A small contrastive image-text model, trained from scratch.
Data: trained on photos with spoken descriptions (Open Images, Localized Narratives), 8.2 epochs.
Rows from block 5 of the image encoder of a small contrastive image-text model, named by matrix and row number. Rows with one number within an expert belong to one neuron, the router's apart. Each number is 50 + 12 x the weight over its row's rms, rounded and kept within 0 to 99. All counts start at 0.
Before each expert's rows are labels from the 100 images, of 14976, where the router gives the expert most weight on average: "colour at peak" is the nearest of a few named colours to the mean colour under the peak. Only what is clearly more common there than usual is listed. The data: photos with spoken descriptions (Open Images, Localized Narratives). In brackets: how many of the 100.
# router: slot weights (encoder.blocks.5.mlp.router.weight, 4x128, trained with AdamW), inputs 0-127
# gate: expert gate (encoder.blocks.5.mlp.gate, 4x64x128), inputs 0-127
# up: expert up (encoder.blocks.5.mlp.up, 4x64x128), inputs 0-127
# down: expert down (encoder.blocks.5.mlp.down, 4x128x64, transposed), outputs 0-127

# expert 0
colour at peak: grey (69)
router.0:68 48 45 62 18 66 51 57 50 59 50 52 47 38 44 51 53 38 62 60 57 58 59 59 48 49 54 47 42 54 83 52 57 36 45 45 66 51 35 38 42 36 30 18 72 54 45 45 60 58 63 36 51 41 37 37 17 42 66 48 63 56 46 49 46 32 45 42 48 55 46 69 52 40 47 56 52 66 48 25 15 48 36 62 44 59 33 67 58 54 49 40 45 47 46 43 55 61 38 51 63 26 54 63 33 40 54 57 71 39 49 56 60 59 37 32 58 61 67 45 40 50 47 40 51 69 64 60
gate.16:46 65 53 26 40 38 41 28 24 39 51 57 32 61 48 53 18 63 50 39 58 55 57 47 42 47 57 57 51 48 42 69 52 45 49 56 23 37 55 58 57 44 43 36 59 47 64 61 44 48 71 41 38 53 44 43 46 67 51 49 51 61 51 48 36 48 48 31 35 52 47 52 44 38 31 31 60 68 46 42 47 46 36 70 46 33 58 32 62 58 34 24 53 55 37 40 62 44 59 43 55 53 30 45 58 56 58 57 55 51 46 52 64 30 36 51 26 70 28 71 32 54 47 51 47 42 73 76
up.16:45 60 54 29 37 25 70 57 56 56 34 60 60 54 69 73 47 57 48 40 47 43 38 30 38 55 78 47 55 62 41 53 47 48 42 59 51 37 65 51 44 64 52 23 51 62 57 66 60 59 64 48 41 57 37 33 69 57 55 41 77 57 70 54 51 60 53 37 53 74 41 44 63 47 42 27 51 54 48 56 57 16 34 64 50 62 53 47 54 59 38 33 51 47 38 51 44 41 64 37 58 42 33 62 69 36 46 72 51 51 66 36 49 53 30 55 59 38 43 61 40 62 46 69 55 41 53 58
down.16:75 57 51 51 33 68 34 45 40 32 61 55 50 31 45 43 36 71 56 69 44 41 49 46 29 58 44 29 60 65 43 42 71 54 48 62 53 58 30 56 49 49 28 27 68 70 52 43 65 32 58 47 51 37 53 54 45 65 46 43 51 41 51 52 43 51 46 47 39 48 30 67 46 29 31 58 48 67 45 59 40 48 42 65 27 71 62 43 41 52 59 57 38 57 49 80 61 47 45 51 47 53 46 54 39 54 45 57 43 50 34 60 57 47 54 74 73 51 53 65 52 48 40 68 44 18 66 51
gate.17:54 46 55 18 57 39 49 56 35 29 43 43 44 61 40 38 38 47 51 49 29 44 40 52 47 36 33 68 58 56 42 66 41 54 61 52 63 38 67 57 76 64 61 56 50 51 39 56 50 41 45 34 37 61 36 61 59 62 65 47 65 40 37 60 81 59 48 42 40 66 57 47 38 65 46 50 55 50 53 67 60 51 48 75 45 53 54 54 61 49 65 43 43 52 18 51 41 71 56 37 42 52 20 47 61 68 54 58 60 77 64 74 59 41 53 44 65 36 57 32 36 35 47 50 55 56 39 44
up.17:40 59 36 56 48 59 46 71 53 69 30 42 68 43 53 41 26 69 50 53 30 48 32 46 42 49 35 66 62 39 29 59 47 62 56 49 68 27 53 59 75 81 55 54 39 48 53 70 30 32 34 58 43 50 42 59 47 45 41 43 38 31 46 47 59 54 38 56 41 35 47 36 45 70 39 73 69 39 51 39 42 63 57 57 41 51 46 38 34 59 60 42 56 50 38 41 46 73 43 38 57 70 50 39 58 58 53 41 51 61 41 48 57 44 39 48 56 57 43 32 29 40 38 66 62 74 61 54
down.17:50 61 47 51 64 41 54 42 38 71 74 27 23 32 43 47 44 36 36 39 66 28 42 34 66 55 43 67 47 42 60 56 40 49 58 54 70 48 63 56 37 58 24 48 43 39 49 45 29 47 53 32 35 64 57 54 49 56 46 53 48 43 51 61 41 62 76 78 50 38 39 49 56 50 67 62 30 67 45 67 50 43 44 49 34 42 44 56 47 55 43 50 43 80 57 70 68 39 57 40 34 64 80 50 46 52 33 40 62 40 44 56 41 47 53 62 48 54 44 40 58 52 47 32 63 39 39 41
gate.18:15 23 51 55 49 53 68 51 66 44 58 59 34 51 32 34 46 44 50 48 34 58 45 29 43 59 49 50 42 48 69 52 54 53 42 25 57 56 53 52 47 54 48 70 56 15 51 62 49 38 49 48 43 50 36 28 50 42 69 72 69 37 26 43 55 43 44 37 48 45 54 46 64 51 35 57 46 60 77 45 39 54 59 37 50 50 57 39 48 59 34 56 56 54 62 58 38 38 76 64 42 47 45 48 43 49 51 45 89 62 52 37 51 48 49 39 55 46 43 20 55 43 50 51 36 63 65 47
up.18:28 36 55 41 66 62 70 64 54 55 49 63 30 51 44 28 53 55 43 70 44 65 56 39 55 62 50 53 50 64 57 70 65 30 34 38 61 49 68 61 44 40 71 58 56 25 66 39 70 48 51 41 47 69 39 59 47 50 80 52 52 40 48 43 31 47 43 40 32 48 34 49 44 60 51 61 52 48 93 53 46 58 57 48 59 39 59 36 60 57 66 50 52 63 66 42 50 46 70 54 49 50 45 49 44 42 67 43 83 52 50 60 48 46 46 49 57 50 58 35 52 66 63 61 27 53 60 47
down.18:61 29 49 60 48 41 52 39 55 67 40 34 42 36 35 56 44 43 44 54 44 47 34 49 56 40 62 39 72 44 65 65 28 56 66 38 37 44 33 53 69 53 72 54 56 57 63 39 60 45 52 64 45 64 63 57 47 56 34 58 49 48 60 61 39 59 61 36 39 39 40 62 46 31 45 53 55 50 45 60 80 38 63 39 43 81 42 46 57 49 32 49 66 45 40 39 26 40 53 48 34 27 61 61 48 38 31 87 55 53 62 48 32 52 54 41 53 44 51 35 49 51 71 65 43 42 52 33
gate.19:55 43 40 53 43 70 72 57 69 55 41 56 40 57 53 40 39 45 65 43 52 72 56 61 54 46 46 49 48 59 53 36 54 42 23 76 52 33 58 62 57 50 56 55 39 53 49 30 58 53 23 48 47 44 49 35 56 43 45 45 61 59 64 40 53 62 35 27 39 50 50 65 41 62 61 62 58 59 77 41 50 50 42 51 46 73 47 62 58 68 65 60 41 58 41 76 72 21 49 54 46 58 61 30 40 62 56 58 34 49 52 38 40 42 47 37 52 38 86 38 41 62 65 59 54 66 63 58
up.19:75 55 48 57 39 74 54 44 48 60 54 53 51 57 49 41 43 44 71 48 58 60 56 66 50 43 53 49 45 75 57 38 50 36 33 84 55 47 47 43 47 52 30 44 51 46 47 37 74 68 43 39 53 49 47 31 55 42 45 49 67 52 53 55 51 63 30 46 41 55 66 50 36 68 51 69 60 58 68 68 48 59 38 34 37 63 57 60 49 82 69 55 37 43 41 59 69 26 34 63 49 61 44 40 43 63 53 58 35 42 56 48 34 45 35 41 48 37 68 55 41 63 63 65 47 72 68 69
down.19:45 38 33 48 53 82 67 40 25 40 70 40 51 51 35 44 53 29 37 44 33 55 42 44 48 57 34 49 61 40 55 59 58 47 62 66 67 47 34 62 47 57 44 37 38 37 52 48 57 34 70 45 66 50 66 63 49 51 69 40 50 49 51 46 24 41 49 55 47 58 41 39 57 45 50 53 44 53 31 42 33 38 49 65 53 59 43 35 34 33 48 34 58 48 59 43 40 54 73 53 57 05 31 32 58 44 52 48 58 35 45 19 49 48 60 40 35 51 40 53 49 53 37 46 61 52 41 70

# expert 3
colour at peak: white (26)
router.3:39 54 61 47 48 70 44 50 38 45 40 36 61 23 65 49 43 48 68 68 50 42 61 38 50 62 65 44 54 47 34 61 55 38 61 43 58 38 75 50 61 56 64 41 69 45 25 53 62 68 45 47 52 51 37 53 51 76 32 53 49 43 48 42 41 54 58 40 32 52 60 47 38 63 43 38 65 48 59 78 50 73 27 52 51 66 30 51 68 63 55 51 67 55 58 46 36 54 47 48 48 34 62 51 39 39 62 27 57 58 40 77 63 32 53 69 36 43 62 58 40 61 71 40 67 39 58 46
gate.16:38 39 67 46 40 60 46 60 71 39 56 66 75 60 56 46 24 58 35 67 51 47 38 37 37 48 32 34 27 62 55 57 69 69 47 34 59 53 48 48 29 44 53 42 52 47 46 59 43 44 47 63 56 42 50 49 39 48 48 56 73 44 53 56 41 58 51 47 44 48 30 76 36 49 35 49 70 66 33 30 40 65 62 69 22 53 48 24 63 60 27 50 53 58 34 62 28 42 42 53 45 42 40 49 29 43 63 59 38 67 43 50 38 38 42 45 40 48 56 43 67 57 48 54 52 45 40 35
up.16:40 48 47 65 50 54 36 66 69 34 52 46 54 43 67 43 32 62 54 65 38 60 41 30 43 48 39 32 26 44 69 60 59 59 32 29 55 48 56 53 33 44 57 49 57 47 44 61 29 57 33 58 62 38 41 41 49 41 35 59 82 48 62 57 50 47 41 59 24 47 40 76 36 55 21 67 47 67 48 34 46 55 53 59 33 35 49 57 45 48 39 67 33 44 34 65 26 47 46 60 45 49 41 44 24 52 52 49 39 51 54 44 46 31 42 49 39 42 63 44 63 52 44 55 45 38 38 28
down.16:38 60 42 50 75 59 79 52 26 45 42 53 39 30 30 51 36 45 53 34 26 43 60 58 53 47 63 52 50 53 49 46 63 49 94 54 54 57 46 62 53 55 62 40 45 46 64 44 41 55 64 63 37 59 58 43 50 59 48 47 52 37 39 50 36 59 49 66 44 45 54 67 58 46 66 56 58 46 57 54 56 52 51 60 47 58 67 61 46 46 42 35 26 65 42 49 83 29 42 37 56 60 53 46 43 37 62 49 59 41 62 42 60 44 46 40 46 79 42 49 53 10 48 51 61 53 25 44
gate.17:63 56 34 48 37 50 22 51 47 56 22 39 61 36 46 44 54 52 50 61 40 57 55 41 71 55 58 50 62 54 69 48 51 43 54 40 66 61 50 44 48 66 51 50 60 59 41 56 32 49 51 46 68 68 73 77 26 68 34 50 45 39 59 59 46 52 63 62 52 42 71 55 72 42 52 48 44 44 75 63 50 30 43 56 66 42 60 72 47 46 73 47 43 58 51 50 44 61 71 46 51 42 47 43 58 62 26 69 34 58 47 48 68 51 36 34 48 62 41 79 59 44 28 39 50 59 42 41
up.17:52 66 57 54 46 60 61 73 54 60 41 59 37 56 62 43 75 49 52 82 37 77 44 53 64 57 44 19 63 59 32 56 58 63 57 63 46 56 37 46 41 39 51 43 50 69 59 38 31 57 66 49 61 68 23 56 35 44 54 56 42 62 48 65 43 50 45 61 67 27 47 54 39 49 40 44 74 42 45 47 54 57 47 34 52 45 66 47 39 51 44 43 40 58 37 59 47 56 65 62 56 61 84 62 65 41 63 47 68 58 62 37 47 67 57 51 61 34 55 55 49 43 53 41 22 53 63 49
down.17:54 39 49 44 63 56 44 55 41 34 65 60 49 49 69 63 68 62 52 58 66 34 51 46 43 71 49 50 41 40 29 65 41 42 38 49 54 59 66 49 55 57 55 56 55 48 53 63 78 35 31 59 65 32 38 59 55 46 78 37 43 53 32 66 73 77 54 37 46 56 52 60 55 50 52 30 45 57 64 57 62 41 42 44 36 35 49 36 51 38 49 53 33 60 48 31 58 54 50 53 47 70 54 49 31 37 58 65 35 50 57 60 44 67 69 41 50 63 26 50 40 55 60 63 86 28 50 54
gate.18:54 53 43 54 41 51 43 69 53 58 55 56 47 37 59 40 40 16 44 60 42 61 49 50 28 39 61 44 67 61 41 31 43 68 67 39 53 49 43 44 70 35 24 75 59 39 57 44 51 52 45 61 45 62 73 35 47 57 42 28 39 49 51 52 49 58 52 57 52 26 48 74 44 42 60 50 52 49 61 54 58 45 34 65 26 41 54 58 49 58 47 21 55 55 34 48 41 45 40 54 47 60 73 42 49 71 17 36 29 49 54 62 45 64 54 46 52 76 41 36 60 41 51 51 61 41 51 63
up.18:44 57 57 42 61 52 50 51 56 28 48 61 35 67 56 79 50 59 60 62 47 34 53 40 69 56 49 41 47 84 36 46 35 56 56 61 47 43 37 68 51 49 39 27 43 41 63 52 57 40 45 42 70 47 53 52 35 61 61 47 62 49 32 47 26 41 44 43 57 61 56 32 62 69 73 28 56 51 51 48 32 39 53 47 45 61 58 38 54 63 57 60 30 64 47 47 74 41 55 38 64 44 42 62 64 36 54 81 67 52 59 39 36 29 34 55 68 54 64 44 46 44 42 28 53 44 54 41
down.18:50 56 36 36 46 36 44 55 58 47 41 57 45 35 48 66 37 47 50 35 65 51 33 64 46 41 65 64 56 61 61 60 45 65 51 74 50 56 45 37 50 40 71 48 66 38 35 54 37 77 60 57 54 59 48 45 46 23 49 58 62 62 44 41 50 59 54 49 57 54 41 62 37 74 63 56 52 42 64 67 54 68 56 58 37 33 45 40 54 51 36 22 55 50 64 56 33 53 60 47 62 36 56 28 30 54 38 52 45 74 67 43 47 78 31 76 48 30 42 52 37 39 36 50 57 28 45 60
gate.19:34 47 41 62 47 43 52 30 58 53 80 30 47 51 35 34 58 67 78 48 61 38 36 38 43 38 32 45 40 37 32 52 40 57 36 36 57 63 70 38 57 61 49 46 36 46 55 44 53 53 57 60 46 32 56 32 51 45 51 46 49 58 35 44 58 36 62 55 23 71 49 64 39 52 51 29 32 35 47 43 46 48 62 63 56 59 43 43 52 66 51 67 51 49 30 28 24 56 73 32 41 41 27 47 34 36 37 61 49 55 47 39 38 44 48 57 32 48 49 62 64 55 50 48 47 34 49 67
up.19:35 51 22 51 53 56 62 22 53 37 46 55 41 51 44 39 49 55 59 53 65 65 42 38 71 31 34 50 42 51 48 43 53 49 52 56 66 55 76 57 61 42 55 51 39 63 48 61 60 53 29 57 33 53 41 48 63 54 38 54 39 54 34 49 44 71 33 63 48 58 62 81 42 31 53 27 55 43 36 43 54 45 63 60 51 40 20 54 43 57 57 71 55 56 43 57 29 47 48 38 48 55 63 33 28 46 48 34 61 35 51 37 33 41 42 64 31 26 23 58 44 48 40 56 40 44 64 57
down.19:58 58 48 45 36 50 64 57 22 53 41 54 60 72 43 71 58 48 54 26 75 37 41 48 66 53 33 42 46 60 41 41 54 57 57 56 34 54 48 49 63 59 55 55 70 47 53 50 66 54 56 40 49 35 41 34 68 49 55 47 65 46 28 35 40 40 60 65 52 68 52 43 37 50 70 51 66 71 56 52 60 53 58 44 32 42 68 45 36 32 53 33 19 63 62 50 32 58 57 53 56 55 39 26 67 20 63 54 49 42 51 66 59 41 47 56 49 32 58 67 51 67 31 55 49 57 36 52

# expert 2
colour at peak: grey (65)
router.2:43 38 51 62 44 49 62 30 43 52 66 43 60 27 81 41 54 34 43 52 49 66 40 46 53 43 48 64 36 48 35 53 43 51 51 37 70 29 50 50 30 58 43 56 67 46 42 74 50 51 68 52 52 39 33 45 37 39 18 37 44 73 40 51 88 44 41 46 50 43 38 49 58 43 38 34 38 50 65 62 48 69 26 38 48 51 48 54 50 48 52 58 49 42 46 49 45 53 65 38 61 58 75 47 52 61 58 42 50 49 35 74 69 62 48 48 47 68 67 32 37 42 41 39 57 66 48 60
gate.16:69 34 33 42 47 24 39 63 34 52 59 53 35 43 48 54 62 35 41 58 37 49 47 44 68 55 79 50 42 49 53 41 52 32 58 39 56 52 39 64 56 62 60 34 51 47 29 65 40 32 79 66 46 58 46 67 39 63 35 46 45 38 49 47 48 67 55 70 54 48 67 63 45 55 60 66 59 34 50 57 60 50 29 58 42 46 61 38 36 48 59 42 40 56 23 43 42 50 54 35 43 53 40 42 50 50 48 34 45 62 58 62 53 69 41 61 28 53 74 70 72 41 28 56 26 43 57 56
up.16:58 33 29 49 47 24 52 55 20 59 55 45 41 45 46 34 43 44 38 50 31 50 56 51 52 52 72 61 36 45 57 37 45 26 76 37 53 38 37 44 40 60 55 34 59 47 37 77 43 38 71 57 40 63 49 54 43 64 35 42 43 33 56 41 55 70 53 58 49 54 67 66 50 54 70 47 45 43 54 66 51 43 38 64 44 36 55 48 46 48 37 42 48 58 31 41 50 51 44 52 50 52 53 34 39 65 62 33 55 50 54 58 45 62 36 73 34 44 94 54 75 43 39 41 44 42 44 50
down.16:72 60 37 42 43 40 41 70 64 50 39 59 53 55 63 53 47 37 45 51 11 57 45 52 51 53 37 49 43 65 47 52 54 29 63 42 69 50 57 65 42 50 41 40 57 58 73 55 54 52 25 19 29 54 44 68 49 60 52 50 43 31 61 32 50 33 59 67 41 43 45 38 47 59 52 49 71 48 29 72 44 39 47 37 65 42 39 60 45 52 49 62 67 61 43 33 49 45 45 47 78 64 54 49 63 48 50 57 65 32 41 36 63 34 55 64 40 47 65 60 35 31 42 62 61 57 44 58
gate.17:41 71 36 33 52 35 66 53 52 42 54 39 52 65 54 28 58 62 54 37 37 46 38 45 41 39 48 66 48 39 28 66 21 75 57 49 45 50 49 88 57 46 31 57 48 49 42 34 35 55 23 34 49 55 37 58 58 42 62 33 59 44 44 64 59 47 30 44 37 70 67 45 61 44 47 69 47 53 62 55 50 58 55 43 57 52 53 15 59 54 62 50 29 62 48 43 49 44 35 59 42 55 44 47 83 41 61 42 48 46 36 53 56 41 56 56 63 33 43 41 41 59 43 59 53 46 41 56
up.17:43 53 40 34 48 39 70 60 59 48 63 40 48 60 57 23 59 54 64 39 38 49 40 39 42 23 34 71 61 32 37 64 30 63 60 56 49 52 55 53 59 35 39 54 38 33 45 42 36 59 31 37 52 42 43 49 53 62 61 36 54 34 64 54 33 54 52 49 31 59 59 49 50 56 60 68 31 61 54 65 69 64 62 48 48 50 49 39 53 59 56 45 32 66 57 42 36 56 49 50 47 68 52 45 89 38 62 48 54 34 42 55 72 24 68 59 51 22 55 60 33 59 45 51 50 49 40 51
down.17:45 82 59 64 38 42 61 34 29 50 31 61 46 57 54 51 44 41 47 25 35 56 63 58 46 58 52 32 44 35 56 64 46 66 52 35 46 62 53 62 54 60 37 52 63 31 50 49 50 76 53 43 51 57 53 41 43 45 37 43 51 42 46 49 50 43 61 54 46 38 57 75 47 46 56 50 69 30 46 47 47 38 39 39 57 30 70 37 45 28 60 23 36 50 54 69 54 63 28 53 51 42 57 76 48 45 41 53 59 30 72 61 45 58 37 66 34 54 43 37 70 56 53 69 22 41 57 45
gate.18:45 49 54 56 72 49 57 57 48 64 70 47 50 71 37 42 54 35 45 53 41 59 48 39 49 65 29 45 67 55 53 63 56 39 21 63 69 70 57 46 58 45 69 66 58 16 52 37 37 57 61 50 35 45 34 34 48 24 56 50 44 63 55 57 51 43 52 46 50 50 64 45 45 58 54 66 77 27 67 31 60 60 57 74 39 44 56 71 38 32 53 36 33 57 53 64 40 62 44 52 52 58 58 54 47 51 46 32 50 64 49 28 30 56 42 51 51 51 46 42 44 43 53 39 38 25 52 38
up.18:36 29 45 55 37 51 58 57 45 35 63 56 54 56 17 57 48 44 74 31 45 40 38 41 57 40 75 65 36 33 45 48 43 52 53 31 60 31 57 42 45 60 47 60 52 60 46 41 46 51 37 27 40 63 35 53 39 65 52 38 85 43 29 31 51 22 51 52 53 60 35 55 62 62 65 55 46 61 43 48 42 50 49 47 53 47 41 44 64 45 46 35 31 63 44 70 27 58 51 43 35 41 28 36 47 59 26 38 36 58 47 48 64 76 59 58 50 50 57 50 51 51 70 48 47 42 54 54
down.18:59 61 38 51 47 39 56 41 76 46 15 36 43 53 65 57 62 41 50 42 45 62 49 75 55 12 33 42 28 35 40 42 59 59 37 52 43 51 50 47 48 41 55 64 27 65 43 31 50 50 45 46 49 38 53 37 45 54 43 32 37 66 56 51 42 41 39 65 57 53 48 24 80 57 57 75 49 34 35 36 32 45 60 33 53 53 69 54 49 57 66 68 46 46 39 48 47 46 58 36 49 57 54 44 40 40 59 50 48 55 53 65 56 61 77 54 44 51 31 52 57 59 55 43 40 61 35 33
gate.19:60 57 45 48 28 48 30 44 37 71 25 22 50 47 57 57 53 55 32 75 67 50 64 45 54 71 47 37 44 58 53 61 59 41 46 42 40 31 45 64 67 65 45 42 53 49 48 56 54 57 59 25 38 53 63 70 35 33 67 36 29 26 53 50 38 58 54 46 51 67 34 51 54 40 36 54 56 65 67 37 47 68 57 49 66 48 43 61 58 51 41 42 50 45 64 51 51 45 33 54 42 56 69 39 36 71 40 27 56 77 38 48 42 60 68 52 32 42 55 57 51 52 59 42 48 48 75 58
up.19:66 36 64 13 55 53 66 44 54 42 55 62 56 33 54 36 52 58 30 63 55 53 41 40 51 35 59 63 37 45 49 35 52 57 33 57 53 57 51 50 06 30 55 54 62 52 68 34 59 45 62 67 41 45 62 83 44 57 54 52 43 67 40 51 43 41 33 51 46 56 63 43 54 47 61 61 38 44 52 61 43 36 66 47 52 72 43 55 60 47 57 58 47 46 56 57 69 58 54 45 49 49 41 64 50 28 40 50 34 44 48 29 59 37 19 45 53 69 56 50 60 44 47 62 40 29 37 37
down.19:67 40 31 40 37 42 40 58 65 27 41 47 31 39 35 68 43 45 39 44 64 54 48 28 70 38 59 42 53 32 39 43 48 54 71 47 64 50 51 43 49 60 63 50 42 59 39 54 58 47 55 65 56 43 37 60 50 37 62 55 60 58 37 57 55 38 47 62 60 56 55 33 39 39 52 41 60 66 33 40 63 52 37 36 35 30 38 39 43 36 65 35 57 35 64 65 31 35 84 34 37 50 74 47 48 60 68 64 50 59 52 40 63 58 65 36 62 55 32 59 48 44 64 63 71 58 32 46

# expert 1
colour at peak: black (74)
router.1:50 79 63 48 48 53 53 37 41 57 42 48 31 24 50 23 63 47 68 37 59 59 57 61 27 37 42 73 54 70 46 63 34 57 63 32 54 45 45 59 49 44 55 33 48 56 47 42 40 52 38 56 44 58 48 55 38 40 43 58 43 30 48 45 37 52 70 54 50 43 53 45 71 51 76 46 72 13 32 32 40 68 34 36 35 38 46 56 45 48 45 47 52 55 41 80 63 56 53 55 51 39 71 42 51 55 49 59 65 32 42 41 45 59 40 55 61 37 45 66 43 65 48 56 59 40 56 58
gate.16:61 54 58 56 66 43 40 52 41 34 36 43 51 51 75 45 55 50 53 36 42 43 51 53 43 43 34 63 79 55 27 63 63 50 54 52 59 33 44 61 58 51 48 39 53 46 52 74 58 54 36 33 65 56 54 31 43 61 55 59 50 41 64 37 70 39 25 49 63 32 55 35 48 51 41 43 67 36 72 39 52 48 52 46 55 53 57 23 62 46 56 46 22 43 62 49 69 64 29 48 32 40 42 44 25 68 52 54 66 34 52 50 29 30 38 34 26 46 48 49 52 50 41 59 33 58 52 36
up.16:60 52 65 54 57 53 38 44 39 41 44 37 57 49 53 47 52 65 54 47 30 46 51 51 37 47 46 56 63 70 28 67 72 36 34 48 45 24 64 58 55 27 59 32 42 57 30 59 51 46 46 22 40 65 51 25 47 58 59 68 62 52 66 26 35 46 32 61 58 35 44 31 41 53 48 56 67 54 52 45 53 67 55 46 40 40 59 26 66 52 57 49 39 46 69 45 67 40 41 61 28 39 32 42 50 53 55 71 60 36 50 52 25 33 50 38 25 51 60 43 45 55 47 42 43 42 44 51
down.16:48 34 63 53 44 43 45 55 31 49 61 73 52 43 45 45 43 48 69 54 41 38 40 52 62 41 50 32 52 64 62 43 66 50 27 49 55 49 45 47 42 47 72 44 65 46 58 48 38 50 68 45 37 51 73 30 55 78 46 42 46 67 33 32 39 48 32 66 46 54 56 32 36 31 52 41 50 58 27 58 36 28 72 41 55 49 66 67 59 76 26 73 39 36 36 56 57 26 51 65 48 49 59 73 67 38 37 55 44 51 49 50 50 55 63 61 58 67 54 48 38 39 50 46 38 49 54 61
gate.17:38 45 63 37 37 71 50 57 73 32 35 60 43 38 54 45 32 60 71 50 42 61 61 45 73 21 30 60 51 53 80 63 44 34 57 41 48 44 35 49 64 41 48 62 42 50 68 43 60 60 48 44 43 57 47 57 49 34 66 46 40 59 40 46 72 55 52 54 53 69 60 48 51 62 45 28 61 56 63 41 27 66 50 54 36 57 68 31 37 46 47 42 64 67 52 47 59 53 57 25 48 64 59 74 47 47 49 51 44 54 45 52 60 72 50 44 45 39 35 43 31 69 52 42 26 51 35 57
up.17:35 56 57 38 45 67 67 53 64 41 53 64 36 47 28 40 35 50 49 49 32 69 64 46 43 41 36 53 41 48 67 58 41 34 51 46 49 52 52 57 56 45 56 53 45 45 54 41 45 46 25 62 34 59 44 69 51 43 72 30 44 68 53 65 44 40 40 43 53 52 62 49 61 74 74 38 40 55 62 35 11 55 48 67 41 57 48 30 43 60 52 42 42 53 46 62 60 55 53 20 43 53 62 38 59 45 35 49 71 59 53 55 47 59 33 30 49 24 50 41 40 29 33 42 30 58 48 66
down.17:47 62 61 54 39 54 54 46 50 48 39 52 30 67 43 40 56 29 39 50 64 66 62 57 24 45 63 48 47 39 53 26 73 73 55 45 38 53 39 71 66 42 44 53 65 34 32 71 49 58 50 49 49 37 46 74 58 38 38 42 44 53 31 50 60 23 30 62 55 57 46 60 42 66 48 53 54 56 59 42 86 30 35 53 71 50 57 53 58 42 53 49 48 42 37 55 52 62 43 32 66 64 54 17 32 45 36 47 56 48 33 48 32 43 47 51 48 47 36 55 42 56 50 34 43 53 53 62
gate.18:64 36 46 49 53 62 63 30 57 60 67 45 64 42 59 81 46 55 51 54 64 80 55 52 49 29 38 41 31 32 57 48 47 57 50 39 41 63 58 39 64 51 51 41 34 40 58 33 50 33 60 50 62 59 27 46 35 52 57 26 54 64 51 53 50 53 41 55 47 56 72 49 54 48 32 52 59 28 19 57 46 65 47 55 55 55 56 47 51 59 18 58 59 37 36 50 31 53 38 37 49 46 35 34 39 41 48 34 46 42 44 42 23 49 58 58 44 72 62 39 72 62 46 40 47 45 64 52
up.18:52 66 67 53 45 52 51 32 62 66 42 48 45 40 63 75 32 62 67 66 55 55 50 60 31 48 35 29 50 69 44 54 41 57 62 59 55 73 54 60 65 39 59 62 47 58 47 36 42 48 61 52 62 51 47 59 32 48 51 29 40 69 41 61 60 45 36 56 34 44 39 43 47 49 49 53 54 25 38 56 55 50 58 71 58 69 48 45 32 50 52 52 73 35 51 54 61 59 76 35 64 47 41 41 31 31 63 53 34 66 34 32 28 59 43 65 39 65 58 31 63 54 44 47 53 45 27 62
down.18:50 54 46 63 55 36 54 47 52 55 29 51 25 77 72 49 36 64 53 79 53 38 59 57 34 75 48 59 72 50 42 36 57 47 61 58 61 48 57 63 46 34 79 55 34 76 72 36 53 31 45 42 40 55 38 56 56 47 50 57 39 49 34 53 43 54 46 31 48 45 45 38 39 48 34 38 48 52 45 61 59 29 30 44 51 47 55 57 70 37 50 33 53 58 54 53 42 41 65 30 60 49 62 64 51 39 49 64 43 49 43 54 39 69 44 35 44 51 61 65 35 42 69 34 31 64 40 38
gate.19:42 50 50 63 59 61 64 53 59 69 53 42 42 41 50 38 51 48 50 37 71 53 43 60 79 39 71 55 52 53 75 58 51 40 63 28 40 48 56 58 31 60 65 59 35 63 31 43 59 59 60 56 51 65 50 41 48 60 68 52 38 22 51 55 38 37 71 59 47 39 66 45 61 30 56 26 28 39 70 49 40 58 64 35 64 44 57 81 46 50 46 49 54 43 56 43 47 42 53 48 50 29 61 48 51 40 72 52 32 63 51 57 49 62 50 44 41 54 72 49 69 34 54 47 42 78 42 52
up.19:28 41 44 53 54 64 52 67 51 69 56 38 47 46 53 53 45 53 49 36 69 51 43 50 56 53 67 59 61 57 61 52 43 41 71 38 53 41 47 52 30 63 56 64 41 58 46 53 63 60 58 34 63 50 42 45 27 60 60 42 56 22 43 71 31 45 56 67 47 39 62 31 36 37 30 26 26 37 69 69 45 65 44 49 57 42 46 59 50 43 41 47 58 34 64 42 58 46 45 58 68 41 58 49 56 42 83 45 32 61 56 45 50 61 58 41 40 47 86 45 60 39 36 50 50 73 55 66
down.19:31 45 46 56 48 44 55 40 41 45 54 66 39 30 56 58 55 67 34 39 56 57 52 33 45 43 41 43 35 43 51 57 50 54 48 69 31 52 52 35 24 61 18 44 52 46 47 64 36 63 35 41 58 44 58 49 63 28 45 51 52 51 44 49 55 28 33 49 53 41 69 43 64 48 50 63 31 84 55 56 57 38 28 41 35 49 49 37 39 67 54 55 31 39 37 73 39 70 60 59 51 65 57 48 46 43 66 52 56 44 61 42 61 50 56 50 52 49 55 75 27 50 53 44 33 58 85 57